config.yaml
arch: "convnext_v2"
model: "image classifier"
dataset: "microscope photos of single blood and bone marrow cells"
train_examples: 97085
image_size: 64
crop_scale_min: 0.7
horizontal_flip: true
targets: ["smear"]
num_classes: 2
isotropic: false
norm: "layernorm"
hidden_act: "swiglu"
mlp_ratio: 2
dropout: 0.05
inner_norm: false
patch_size: [4, 4]
conv_stem: false
depths: [4, 4, 4]
widths: [48, 96, 192]
kernel_size: 7
label_smoothing: 0.1
loss: "cross_entropy"
head_dropout: 0.1
init: "torch_default"
residual_init: "scaled_by_depth"
optimizer: "soap"
beta2: 0.99
learning_rate: 0.0036
beta1: 0.9
shampoo_beta: 0.99
eps: 1e-08
precondition_frequency: 25
max_precond_dim: 1536
one_sided: false
adamw_lr_other_params: 0.0021
max_grad_norm: 5.0
max_steps: 12100
batch_size: 384
epochs: 47.9
lr_schedule: "cosine"
final_lr_fraction: 0
warmup_steps: 600
weight_decay: 0.1
adamw_weight_decay_other_params: 0.01
Rows from block 9 of a small image classifier, named by matrix and row number. Rows with one number belong to one neuron. Each number is 200 + 30 x the weight over its row's rms, rounded and kept within 0 to 999. All counts start at 0.
Before each neuron's rows are labels from the 100 images, of 14848, where the neuron reaches its largest size: "place" is the part of the image that holds the peak. Only what is clearly more common there than usual is listed. The data: microscope photos of single blood and bone marrow cells. In brackets: how many of the 100.
# gate: MLP gate (model.blocks.9.mlp.gate.weight, 384x192), inputs 0-191
# fc1: MLP up (model.blocks.9.mlp.fc1.weight, 384x192), inputs 0-191
# fc2: MLP down (model.blocks.9.mlp.fc2.weight, 192x384, transposed), outputs 0-191

place: top centre (100)
gate.27,156,276,211,298,191,219,177,173,181,177,204,235,190,191,189,190,219,224,200,213,219,186,163,179,282,112,212,187,206,181,235,201,241,203,222,198,188,190,225,206,174,189,235,227,231,201,161,256,205,177,245,153,187,221,177,199,159,219,208,226,267,210,190,269,243,223,225,159,185,147,233,233,210,189,178,205,253,244,202,176,217,206,174,169,217,199,178,208,227,186,201,154,177,223,194,158,222,175,171,251,222,217,217,212,138,195,213,154,165,184,225,198,191,195,229,192,210,167,219,156,178,188,227,238,200,199,175,156,177,236,220,191,246,190,185,140,224,171,180,153,219,241,238,201,178,167,243,210,200,202,248,228,180,203,151,218,155,214,207,197,229,182,205,221,147,213,163,244,176,238,213,176,198,211,219,215,217,216,194,205,205,151,249,219,222,159,171,151,171,239,219,192
fc1.27,174,274,162,307,213,204,187,135,212,213,206,223,232,186,209,195,245,211,187,224,214,207,212,165,201,163,162,218,206,125,177,182,202,190,245,204,185,209,261,171,243,157,230,179,189,171,204,223,217,199,214,205,160,186,204,170,177,192,154,266,152,215,177,206,224,246,273,197,190,173,250,196,227,223,181,223,228,243,201,189,200,190,226,176,193,231,250,162,181,219,225,123,178,208,163,201,203,189,207,228,170,202,186,185,193,159,204,217,209,213,204,228,207,205,179,175,154,170,177,231,155,190,204,203,160,160,210,144,238,208,243,195,235,202,227,233,183,187,232,226,181,199,220,180,206,196,251,184,210,172,210,221,173,245,197,211,172,138,155,189,200,182,242,228,130,199,219,230,197,187,256,207,217,235,190,184,191,201,231,169,219,176,165,259,222,255,195,177,186,222,254,168
fc2.27,196,199,223,176,203,203,220,234,176,209,277,163,239,135,186,233,222,195,193,202,151,235,182,203,205,186,151,172,146,238,221,176,225,237,204,193,198,179,223,150,203,227,226,219,219,204,161,202,213,217,212,183,187,174,255,150,205,193,199,220,188,252,226,212,157,213,223,217,210,177,243,220,208,227,229,228,190,186,216,191,169,225,199,153,142,256,206,219,172,199,160,253,224,190,251,191,239,176,175,161,208,175,238,269,236,249,210,161,127,220,216,207,202,193,212,176,195,212,220,206,183,243,234,179,175,204,169,149,195,103,161,241,257,227,241,222,148,210,175,181,217,168,182,233,216,165,182,202,190,176,201,207,211,176,173,205,204,203,188,235,145,199,227,202,158,248,202,232,244,168,166,239,223,259,195,222,257,237,223,198,217,223,183,197,165,213,155,193,167,227,208,216

place: top centre (100)
gate.378,167,202,221,194,189,176,210,187,154,179,216,220,194,157,239,210,154,191,166,228,168,189,232,161,209,143,199,139,241,176,213,198,155,236,272,177,246,160,179,174,227,158,210,196,186,229,176,199,227,221,236,234,191,243,135,280,175,224,205,222,175,238,225,229,207,224,208,164,205,215,161,231,195,204,208,261,156,243,199,161,242,207,191,183,244,227,172,247,119,212,187,197,178,163,229,193,154,196,161,244,203,242,206,198,190,221,197,193,250,193,242,157,218,215,209,207,202,188,214,223,185,201,208,230,186,212,177,217,202,248,243,218,243,186,196,198,181,209,217,236,216,188,251,247,190,164,193,186,207,204,196,195,239,173,174,264,218,168,208,178,179,206,155,244,211,189,218,159,170,203,192,140,223,246,222,191,184,204,215,172,215,223,196,188,212,259,131,123,204,213,186,160
fc1.378,201,150,98,234,165,193,215,168,197,195,154,220,214,192,185,167,245,210,215,150,225,191,244,242,173,162,225,190,194,147,219,168,235,181,167,162,171,138,241,207,190,200,190,211,211,207,185,234,171,192,208,206,261,130,186,106,222,229,168,175,153,249,218,212,207,221,231,215,227,144,213,218,213,238,206,196,207,198,271,227,172,226,212,226,216,214,185,224,265,155,140,175,180,177,207,214,259,181,210,219,261,202,210,186,179,195,265,181,163,226,157,171,206,197,193,235,175,179,188,164,192,186,219,223,214,194,165,218,210,238,201,218,208,212,170,228,249,180,198,157,192,227,171,234,197,205,194,171,182,182,240,244,230,210,247,162,167,176,231,169,203,184,188,223,206,202,162,191,247,246,233,238,159,168,170,208,214,209,218,235,196,196,196,187,203,223,178,165,229,201,199,178
fc2.378,191,176,161,228,227,229,191,147,217,227,161,195,219,192,176,250,218,232,233,199,211,181,185,148,178,130,249,141,229,180,149,219,251,187,234,252,250,200,180,142,232,234,228,198,201,255,218,151,217,186,174,161,219,254,182,170,182,170,239,175,165,220,249,223,186,195,208,186,199,213,236,169,210,226,232,266,221,174,193,156,233,150,223,236,190,218,187,180,223,233,188,170,234,221,235,206,177,199,194,242,233,197,231,197,237,229,212,194,268,224,161,201,208,223,182,258,151,223,246,197,184,236,198,262,162,185,217,233,155,200,240,163,208,179,206,196,190,182,146,238,210,191,214,249,234,231,205,213,231,199,188,229,170,192,188,237,213,155,171,226,200,141,210,194,221,183,213,204,167,200,210,236,197,200,192,207,179,220,189,171,264,266,213,189,187,170,208,175,234,187,161,198

place: bottom right (98)
gate.314,183,164,245,274,209,243,198,138,161,200,194,231,204,200,242,203,178,178,242,218,197,174,180,212,185,175,186,229,146,209,162,170,203,137,275,217,176,219,212,222,211,227,221,170,229,193,200,194,154,187,240,242,139,147,199,251,177,166,202,203,153,203,170,248,185,203,183,218,185,184,197,148,170,199,194,179,243,176,190,180,179,177,198,139,185,240,208,176,199,209,180,180,193,219,206,226,178,233,234,176,221,159,226,210,203,177,211,166,250,202,203,186,195,206,211,161,245,215,243,196,147,245,192,179,218,190,197,179,190,178,202,184,189,175,170,229,170,268,208,200,196,230,205,190,223,180,260,173,221,179,213,153,230,185,217,249,159,210,234,174,201,206,173,108,258,194,269,150,197,193,223,206,182,185,194,222,233,156,160,195,179,163,259,141,168,184,179,196,222,193,245,223
fc1.314,213,161,236,227,212,223,153,184,172,226,199,212,205,242,244,224,201,126,241,180,156,202,201,173,192,155,204,193,209,199,189,187,173,167,253,147,201,220,216,232,172,196,192,170,211,207,222,232,200,146,221,183,174,230,179,283,147,222,196,157,184,121,189,254,227,178,199,234,203,196,198,170,189,243,164,191,213,162,224,187,209,223,189,186,150,233,172,238,251,234,160,191,134,216,192,193,206,224,240,164,219,222,220,256,202,195,236,207,260,196,225,216,232,232,211,220,218,160,179,163,203,229,171,206,257,212,194,165,227,240,246,211,196,126,176,149,188,245,210,238,224,163,195,217,197,215,230,146,212,188,189,155,199,219,218,195,172,175,167,212,213,206,233,172,202,159,207,201,144,189,171,221,189,244,170,213,230,202,188,199,205,173,191,176,189,240,160,127,228,186,168,161
fc2.314,211,256,208,236,228,194,212,204,227,159,257,202,190,192,241,224,212,168,207,195,233,208,235,189,220,242,159,237,185,199,211,191,248,150,252,215,180,220,177,147,202,182,212,127,235,203,217,148,174,216,165,211,205,164,241,248,268,201,155,143,146,202,199,264,168,173,225,225,212,205,225,192,182,229,214,207,169,191,199,219,198,196,193,224,142,234,164,245,148,209,244,208,215,222,188,237,176,197,152,172,158,202,221,209,243,225,214,154,229,203,215,167,182,220,228,200,199,145,189,172,150,175,143,198,218,154,219,199,219,191,134,192,201,225,203,182,219,218,198,198,222,187,195,173,240,244,176,161,191,201,192,186,224,186,200,222,146,224,202,287,214,179,171,215,208,176,257,138,245,216,211,186,201,237,237,210,257,176,190,181,225,185,170,235,169,246,234,199,234,198,191,204

place: top centre (100)
gate.345,208,226,213,151,190,260,216,192,182,219,163,230,197,147,206,166,255,171,223,191,235,178,193,161,197,181,201,190,208,227,171,174,226,261,217,202,202,191,179,241,229,168,242,210,208,235,126,155,203,197,200,258,217,231,186,211,172,180,234,166,182,283,260,278,178,196,175,208,202,179,228,225,161,223,253,245,213,182,207,173,173,234,211,168,168,201,156,211,210,203,234,207,189,219,201,127,233,263,211,205,184,188,223,177,179,142,206,183,208,207,192,189,207,195,226,216,210,185,269,197,189,178,148,176,236,225,191,177,136,205,213,207,242,246,160,187,205,191,163,193,194,225,206,200,225,161,229,176,188,188,186,254,227,222,180,248,206,210,174,253,225,222,206,238,193,195,154,202,218,205,169,169,228,186,192,112,192,219,191,201,163,173,193,176,182,193,212,266,204,151,170,238
fc1.345,221,219,181,177,232,177,200,165,225,191,190,147,204,234,189,211,169,271,147,198,238,249,233,160,258,198,278,226,179,189,197,187,197,116,203,240,227,223,205,200,171,168,207,155,212,182,164,227,182,200,165,218,200,219,196,252,235,175,163,221,174,222,243,209,151,226,218,194,194,179,246,201,210,184,206,186,199,203,212,196,190,128,198,125,176,180,246,183,204,208,180,176,216,179,230,162,192,186,173,170,191,214,211,181,199,227,168,178,148,204,209,169,245,227,200,191,205,211,200,208,215,204,202,121,168,191,171,201,217,195,211,169,197,215,209,199,192,183,180,213,170,211,197,195,162,184,245,220,183,168,198,288,171,209,213,207,191,229,196,171,153,218,230,173,202,184,225,169,169,193,182,197,211,193,168,140,192,280,210,191,154,137,284,222,144,258,163,206,217,223,217,153
fc2.345,191,202,193,232,257,214,203,171,161,180,243,188,171,224,122,241,218,181,260,190,169,192,217,149,196,237,201,281,239,255,210,139,202,194,207,162,184,148,199,174,217,221,252,177,177,193,220,152,257,263,232,160,257,206,222,161,203,159,196,220,179,164,175,177,283,218,203,201,238,230,140,239,166,192,205,200,207,196,178,181,188,165,159,245,220,250,202,168,200,188,195,161,201,178,156,238,211,197,189,226,207,196,206,223,133,200,209,231,137,208,210,213,187,208,239,264,179,207,217,135,186,188,180,188,258,213,178,242,196,188,152,195,180,225,183,215,205,205,189,178,205,209,214,206,174,226,212,163,171,180,234,199,177,209,218,174,221,231,192,217,196,205,175,234,217,220,201,150,233,206,210,152,131,230,199,203,170,181,244,222,209,191,149,200,211,187,220,220,209,192,195,166

place: top centre (100)
gate.118,232,142,174,193,216,215,176,145,224,185,220,242,171,221,209,238,223,145,194,183,214,201,220,174,184,209,175,184,178,209,226,255,228,259,187,237,159,192,257,186,165,190,202,181,238,249,255,183,197,203,205,237,231,184,216,234,142,240,243,178,162,181,226,169,162,180,198,221,235,249,182,168,199,197,176,178,177,194,158,241,160,188,175,254,178,234,195,194,191,189,220,164,188,231,185,219,214,198,203,133,192,184,197,217,226,189,204,162,175,168,218,205,188,224,174,183,193,204,221,193,168,267,231,242,118,209,218,204,189,233,151,128,258,229,229,199,168,198,159,175,190,204,173,200,218,241,170,238,226,172,238,203,179,240,133,185,152,218,217,211,222,213,178,221,205,191,205,233,239,188,202,248,225,155,207,219,163,194,175,218,254,241,226,142,209,253,163,198,194,221,233,181
fc1.118,213,156,205,238,171,175,222,239,201,188,179,201,250,174,169,223,164,182,188,189,172,209,218,197,206,207,169,218,178,184,179,196,210,182,240,232,196,229,223,223,173,211,186,175,233,180,256,234,243,240,200,212,228,221,190,183,191,193,166,184,202,182,170,233,166,193,241,222,195,253,142,186,165,198,222,218,179,199,163,182,214,151,166,234,179,215,216,201,176,189,213,249,225,212,251,150,170,158,173,156,132,213,208,163,211,200,113,179,295,203,184,135,192,138,149,217,170,171,176,233,230,178,174,223,195,180,215,244,264,201,220,256,212,203,227,174,169,209,217,205,183,242,150,212,259,249,195,227,171,167,206,233,193,210,153,180,184,236,203,194,190,204,234,184,174,222,221,190,217,200,206,215,168,163,160,243,209,194,170,213,234,240,109,195,183,192,230,208,196,230,250,194
fc2.118,203,163,139,183,190,232,222,174,179,222,196,169,182,239,264,176,242,195,197,212,212,156,251,229,197,273,280,174,216,248,121,217,192,155,207,222,225,206,187,209,233,199,221,214,152,176,204,206,217,212,215,188,184,172,208,216,211,216,238,213,185,248,183,181,221,225,246,194,256,193,191,244,195,132,202,159,191,159,177,183,196,188,216,196,250,212,199,196,157,225,191,211,224,163,206,227,166,171,169,209,215,238,202,215,226,206,174,244,205,207,200,139,202,148,136,222,192,164,218,255,220,245,153,207,243,214,184,183,151,214,191,209,231,174,233,186,191,194,214,217,221,198,170,165,200,160,175,208,175,143,209,207,193,147,216,237,255,158,208,143,199,209,196,171,236,181,212,176,197,139,243,173,234,177,213,221,143,259,221,223,194,257,212,186,214,243,188,185,215,235,213,189

place: top centre (98)
gate.276,211,275,238,183,208,161,275,182,157,228,249,170,175,240,202,194,229,191,195,190,246,158,195,212,185,218,261,153,228,262,212,147,213,243,229,217,241,172,180,204,205,247,253,254,219,129,214,246,176,185,196,182,190,238,204,141,246,200,243,193,222,160,190,238,246,224,207,159,212,226,240,238,144,190,196,199,195,134,218,224,147,218,188,216,197,143,186,186,227,188,219,161,119,168,185,203,216,212,193,197,180,187,247,191,209,214,139,205,185,176,230,178,225,177,220,245,206,188,186,157,188,177,222,177,179,206,200,228,221,239,206,211,165,175,173,172,196,211,194,206,224,225,218,180,216,199,228,207,182,173,210,163,180,246,201,187,212,191,150,168,206,190,196,183,246,246,163,200,244,218,190,194,152,170,210,199,199,176,201,142,216,187,246,203,194,214,189,230,161,215,253,199
fc1.276,197,198,183,206,250,192,197,189,179,183,198,284,179,222,164,237,159,203,201,178,211,200,234,208,164,181,182,194,144,182,220,188,163,216,192,234,180,247,168,230,202,180,175,178,160,208,192,230,158,217,170,198,164,197,194,222,163,200,203,215,168,199,158,173,210,276,158,236,265,213,217,205,177,212,254,186,229,205,177,206,199,188,258,165,212,229,209,253,281,236,158,203,215,172,200,219,212,179,208,208,190,247,206,168,198,196,222,235,154,222,171,169,178,223,176,128,227,216,170,199,189,257,155,218,178,153,209,220,220,199,303,209,192,198,242,164,189,183,227,181,209,153,207,180,162,223,172,162,263,211,194,222,207,188,178,237,177,140,213,167,182,212,228,223,167,255,205,213,192,176,211,172,211,114,197,203,235,188,207,188,219,216,207,149,236,234,247,201,206,204,229,168
fc2.276,142,220,243,168,216,151,201,195,231,198,218,229,217,242,134,183,179,224,197,204,234,203,239,181,173,231,197,185,227,237,185,202,203,203,207,214,233,183,164,220,217,188,166,169,211,229,230,204,177,210,225,201,221,222,291,194,200,187,249,226,176,229,181,203,174,182,230,201,163,177,177,216,192,163,177,206,200,219,163,237,202,197,230,172,228,207,209,199,171,174,185,190,206,260,198,210,201,182,175,199,219,185,217,207,212,234,200,199,197,207,222,151,217,259,278,209,152,178,209,222,185,166,196,243,131,168,253,168,216,215,185,174,182,219,214,202,213,181,170,132,192,191,227,213,168,172,201,181,181,117,151,221,194,219,137,252,232,203,196,221,154,223,131,135,227,211,156,173,175,184,191,165,215,189,165,215,173,244,169,130,202,242,239,207,156,210,192,284,180,232,207,232

place: bottom right (92)
gate.156,220,207,172,240,162,264,185,177,258,219,222,197,234,280,218,235,257,247,160,202,231,202,198,199,190,260,178,239,205,153,185,196,135,152,173,186,201,152,207,206,161,170,226,209,191,155,230,181,229,181,277,181,140,209,219,227,216,184,189,190,235,211,159,184,196,183,174,196,221,177,189,168,221,195,194,238,191,246,181,217,200,181,152,219,210,135,213,245,192,180,151,152,189,188,181,224,171,194,186,173,239,194,165,166,169,238,205,192,260,224,222,263,195,195,148,241,191,198,178,199,197,162,156,186,197,187,196,221,184,204,170,216,155,196,234,212,195,208,165,133,193,199,180,217,208,231,171,161,188,190,177,267,163,199,168,158,182,213,168,236,187,221,223,218,224,204,218,218,170,201,212,199,207,152,224,171,215,187,210,150,196,208,271,199,170,185,245,144,215,215,200,247
fc1.156,163,229,220,183,153,189,200,218,248,155,210,235,242,209,234,176,175,182,214,212,260,164,163,235,276,179,204,177,217,229,122,207,210,253,172,180,191,190,154,193,163,219,209,149,146,249,129,205,263,186,211,207,254,214,166,176,199,184,204,254,197,217,199,206,254,181,214,187,179,268,218,205,215,161,199,200,184,193,197,230,203,271,209,191,164,206,183,152,182,215,241,237,189,178,212,198,191,167,174,154,154,223,255,213,276,198,235,208,238,152,200,166,204,195,214,177,193,204,199,163,235,219,207,245,156,187,182,161,214,208,159,242,186,186,195,211,236,175,181,191,202,234,231,206,196,207,228,179,190,160,218,194,209,191,200,210,228,172,244,207,197,221,203,183,184,226,136,186,119,275,205,194,228,187,215,208,146,206,183,185,204,195,152,187,209,203,187,228,192,202,195,241
fc2.156,182,208,180,236,192,227,175,195,227,185,200,191,231,191,183,202,220,214,189,155,191,184,247,222,156,144,156,248,227,180,236,192,187,200,227,201,213,152,180,253,179,184,202,194,221,224,122,201,209,171,190,189,226,207,169,186,218,196,194,189,222,195,224,198,153,212,241,225,217,224,154,171,213,188,204,136,185,200,188,275,202,143,224,222,158,181,226,178,194,175,230,175,190,218,219,172,207,229,197,203,207,183,181,250,176,214,210,171,170,246,202,204,228,183,251,105,150,248,210,135,130,172,206,265,201,206,177,153,229,186,229,180,186,145,201,242,223,197,254,208,219,169,176,216,228,173,169,134,228,208,221,184,194,187,178,186,194,233,222,235,131,232,206,256,213,194,222,174,227,215,199,194,179,190,165,215,216,194,205,146,200,176,276,190,205,146,210,171,187,233,211,142

place: bottom right (96)
gate.91,209,164,170,225,209,218,208,170,224,175,217,208,219,132,145,233,188,224,205,194,243,248,199,224,213,210,187,172,181,177,229,162,157,243,173,231,215,179,199,213,266,211,172,187,194,157,197,202,242,168,162,184,182,234,184,194,213,195,175,116,130,135,207,206,179,209,190,211,196,174,174,204,169,250,161,250,212,259,223,201,225,209,198,187,189,205,260,266,249,170,219,214,156,180,212,242,182,195,199,218,190,171,264,142,199,186,170,205,216,227,234,119,278,213,255,195,191,215,162,185,205,212,176,212,210,220,229,172,190,232,227,176,208,209,180,197,199,223,211,168,260,244,195,185,212,223,248,210,229,143,217,212,178,226,205,257,208,208,161,174,173,221,206,168,218,174,183,214,257,162,203,217,229,183,211,177,179,211,195,205,200,140,210,273,180,223,210,211,221,198,180,189
fc1.91,212,166,188,154,207,187,165,180,218,194,185,276,207,282,189,127,210,206,219,235,121,158,226,201,200,215,155,231,197,201,168,212,208,213,222,234,156,236,221,197,200,209,204,148,195,237,202,185,201,159,241,255,219,158,167,265,184,183,207,231,216,279,168,246,172,197,197,266,202,187,183,169,200,224,207,176,189,223,177,190,237,183,206,208,218,215,199,149,194,202,241,199,194,239,243,175,198,208,199,183,196,160,151,224,216,169,244,238,235,149,190,258,160,235,130,172,208,188,218,166,185,210,172,176,251,170,171,236,235,217,211,205,229,187,189,247,177,145,188,223,169,167,205,205,184,172,177,207,203,174,216,141,190,207,217,199,162,205,239,209,185,218,195,226,187,199,212,182,176,212,191,194,199,204,212,190,223,161,248,187,145,188,149,141,177,219,234,190,181,200,257,241
fc2.91,201,178,173,215,228,243,158,142,219,228,181,187,168,201,154,185,165,218,155,168,200,218,222,182,262,186,210,210,173,214,162,181,210,226,197,243,164,174,211,204,227,172,193,215,222,258,179,198,241,161,178,184,202,161,222,254,202,201,171,166,249,218,188,213,210,202,193,266,245,186,209,195,196,144,182,151,217,197,248,189,189,164,205,196,220,195,187,227,220,140,192,186,163,233,213,169,233,160,220,193,205,228,237,109,188,205,210,211,149,208,164,212,176,187,241,194,139,251,190,242,170,209,226,169,211,238,187,140,252,200,158,162,173,189,199,186,168,167,182,223,202,213,201,160,229,176,210,140,189,200,288,249,233,221,203,266,230,216,187,194,206,163,219,240,220,243,171,216,176,157,196,186,212,225,190,180,166,205,200,169,196,188,141,229,203,124,205,216,202,209,173,190

place: bottom right (89)
gate.286,149,171,239,123,241,196,225,205,219,152,169,224,170,170,194,215,270,221,176,165,226,165,215,164,197,193,246,205,198,166,174,242,186,211,265,146,186,232,200,236,260,252,198,160,215,224,188,166,255,213,237,217,243,159,209,188,184,207,204,192,147,201,220,186,160,181,188,215,199,259,155,195,222,208,215,187,184,174,201,261,215,201,169,231,184,248,192,222,192,149,197,169,209,199,207,168,190,192,168,158,232,178,212,201,223,195,224,210,268,241,163,215,175,193,147,219,163,200,194,194,166,213,218,172,238,201,182,260,213,177,156,225,243,189,190,229,205,209,200,183,216,171,200,210,194,203,185,274,180,205,172,189,172,170,198,157,154,163,222,203,176,239,229,290,195,199,202,156,216,183,209,206,203,184,179,175,224,221,207,202,282,213,195,216,183,176,200,177,179,215,270,239
fc1.286,204,214,181,231,179,142,150,205,273,224,217,200,178,212,145,174,124,194,204,172,236,219,173,241,205,196,191,286,168,234,185,159,240,165,210,191,201,174,182,239,197,242,236,220,211,183,183,207,242,207,197,197,181,229,193,206,206,196,215,250,144,261,180,173,213,148,175,186,188,202,199,184,209,172,213,166,185,223,164,183,224,206,120,192,195,214,236,231,193,148,223,255,202,211,191,235,204,196,194,200,197,188,249,204,199,258,212,205,131,216,229,217,180,239,223,206,196,194,198,240,209,218,226,165,214,185,231,154,197,228,187,178,169,183,201,222,207,219,199,212,194,187,195,140,209,193,168,226,209,292,157,230,218,203,245,202,181,229,224,236,183,240,209,138,161,199,169,184,115,163,174,210,208,160,200,203,232,200,220,127,200,172,253,221,212,211,253,214,188,214,216,200
fc2.286,235,222,188,257,186,249,213,155,183,189,237,238,178,189,199,178,194,200,207,174,229,169,147,186,232,218,178,221,190,200,165,191,204,256,199,263,184,177,203,217,244,193,225,217,145,168,234,228,224,226,180,229,194,198,252,192,184,197,195,151,196,180,212,211,188,196,165,203,172,168,194,197,209,210,152,214,232,191,185,179,230,215,202,152,244,196,223,248,179,195,190,229,164,192,171,176,179,220,226,187,200,186,226,240,154,188,159,189,133,259,163,192,153,255,266,223,186,246,207,201,252,221,197,225,182,176,221,210,191,191,201,218,169,216,81,212,200,213,199,205,208,182,224,135,207,191,220,226,207,277,238,144,193,177,213,204,249,187,157,178,183,177,107,238,184,204,224,197,181,189,192,198,250,205,218,255,197,214,198,234,228,196,174,220,191,152,191,176,180,243,188,248

place: top centre (99)
gate.131,140,168,231,225,247,237,198,109,209,188,231,251,144,130,193,221,196,192,182,198,214,188,200,252,168,283,191,202,200,253,133,213,234,198,145,218,192,211,169,187,184,231,227,192,202,221,195,182,193,217,211,169,241,143,197,192,216,217,174,214,165,244,175,164,168,154,189,182,211,202,197,204,220,163,200,193,222,129,202,173,200,235,231,254,190,235,218,222,171,209,163,223,171,200,240,140,207,172,216,208,190,225,166,219,239,195,208,165,191,202,194,135,181,178,262,194,190,220,193,247,173,200,213,231,212,191,201,191,202,168,173,204,227,158,227,146,188,188,242,197,155,186,193,212,198,187,261,166,274,257,216,216,203,254,217,202,211,153,163,173,233,185,221,201,204,192,184,253,226,183,190,195,218,174,188,270,172,183,190,190,156,213,220,220,186,232,173,195,197,167,211,208
fc1.131,235,236,264,195,220,229,168,261,169,200,160,190,181,246,147,127,169,168,190,181,188,165,229,205,181,244,178,156,190,226,194,223,203,213,212,207,178,229,226,217,188,162,217,241,182,239,203,221,151,212,209,244,211,279,145,215,276,205,201,239,196,173,216,180,223,194,243,187,192,175,206,187,189,198,194,200,226,185,231,201,212,191,198,193,164,201,169,160,177,212,215,206,168,237,159,168,196,206,208,149,215,170,221,175,132,182,192,253,195,206,215,223,242,201,200,211,204,239,167,174,233,240,210,196,210,188,240,179,189,193,213,202,154,169,164,295,205,170,160,262,200,201,193,202,225,221,169,206,187,167,234,130,216,159,208,209,188,227,217,192,256,207,171,113,199,202,259,175,153,173,192,195,212,240,196,207,190,199,199,157,212,236,141,204,190,176,221,233,185,205,233,161
fc2.131,185,188,185,162,191,212,233,185,195,167,195,227,159,163,207,238,205,267,209,203,214,230,177,154,191,183,194,158,234,268,200,220,193,212,207,177,255,198,233,229,235,196,210,217,222,195,162,170,194,200,220,251,187,214,187,164,236,201,217,267,201,238,226,230,187,179,200,143,254,225,178,206,227,227,219,146,182,223,222,167,211,224,150,225,226,265,223,269,274,186,224,206,197,218,237,211,166,167,203,144,206,195,259,178,239,154,210,189,257,216,188,186,177,169,241,259,201,185,209,211,242,222,179,209,211,187,196,247,178,162,245,151,232,177,242,184,257,163,164,218,168,148,146,197,137,150,215,189,191,250,205,146,176,212,220,233,241,158,216,215,218,211,169,255,201,227,208,191,222,193,170,174,211,230,191,184,194,195,192,183,210,200,167,194,190,196,191,225,189,200,162,161

place: top centre (100)
gate.135,197,223,178,187,235,219,170,183,192,156,186,246,240,189,213,237,237,250,231,156,229,133,201,203,166,200,162,201,222,230,214,175,206,173,223,181,164,184,174,180,248,198,181,221,209,257,180,200,192,222,184,195,227,203,207,206,230,187,170,151,219,184,141,180,205,202,241,149,198,180,210,216,212,236,247,188,210,184,223,174,192,195,195,217,167,220,181,193,231,195,172,179,240,281,187,188,196,215,232,170,176,171,235,222,174,211,226,205,209,227,223,179,181,247,213,141,213,250,164,151,225,217,171,151,208,230,206,186,202,244,187,172,231,217,190,186,224,227,223,154,242,177,191,193,292,127,180,204,248,173,143,175,233,216,146,231,238,203,182,187,195,173,206,225,224,143,168,182,249,150,157,189,196,220,259,200,156,154,180,178,235,162,150,203,235,180,207,242,211,223,247,194
fc1.135,286,230,258,164,222,200,213,244,187,194,163,185,221,191,158,185,222,169,217,216,167,206,228,182,206,218,203,183,174,196,161,202,193,217,206,209,224,233,203,234,156,199,238,259,209,226,244,187,156,213,171,198,225,142,205,167,217,207,197,242,209,209,226,195,175,242,228,242,214,210,119,184,132,178,177,221,192,176,175,164,182,183,229,226,208,226,178,216,208,210,239,223,214,225,178,193,235,226,178,194,219,210,147,195,197,180,263,187,248,221,247,209,208,213,195,216,177,220,116,219,174,228,189,188,117,119,165,174,176,165,180,199,165,242,179,268,203,206,185,164,242,222,208,187,146,235,190,206,166,246,233,214,186,153,198,161,155,201,152,161,242,222,185,243,216,174,227,239,220,201,214,184,234,203,181,220,165,172,183,222,217,186,200,224,200,173,175,211,219,257,212,210
fc2.135,225,221,235,258,196,214,215,202,205,217,172,181,213,201,219,136,149,176,200,172,210,178,196,230,192,224,213,222,216,236,191,229,229,263,275,211,173,179,217,220,190,149,197,226,229,199,217,180,203,205,215,182,178,235,173,254,197,239,182,198,205,199,219,276,195,185,187,110,203,177,179,227,168,215,205,225,186,163,177,189,194,207,224,239,225,187,184,191,201,208,192,198,229,200,163,222,175,169,212,159,172,191,201,203,267,250,199,147,220,211,231,239,199,203,248,158,200,126,229,210,242,233,132,196,180,247,174,257,181,223,172,216,202,250,175,217,198,243,250,206,211,244,211,259,201,196,165,164,138,174,210,172,214,169,196,189,235,178,172,134,142,190,220,177,203,201,244,189,167,221,206,254,221,246,193,224,150,211,222,237,203,199,164,204,173,161,215,194,162,176,200,156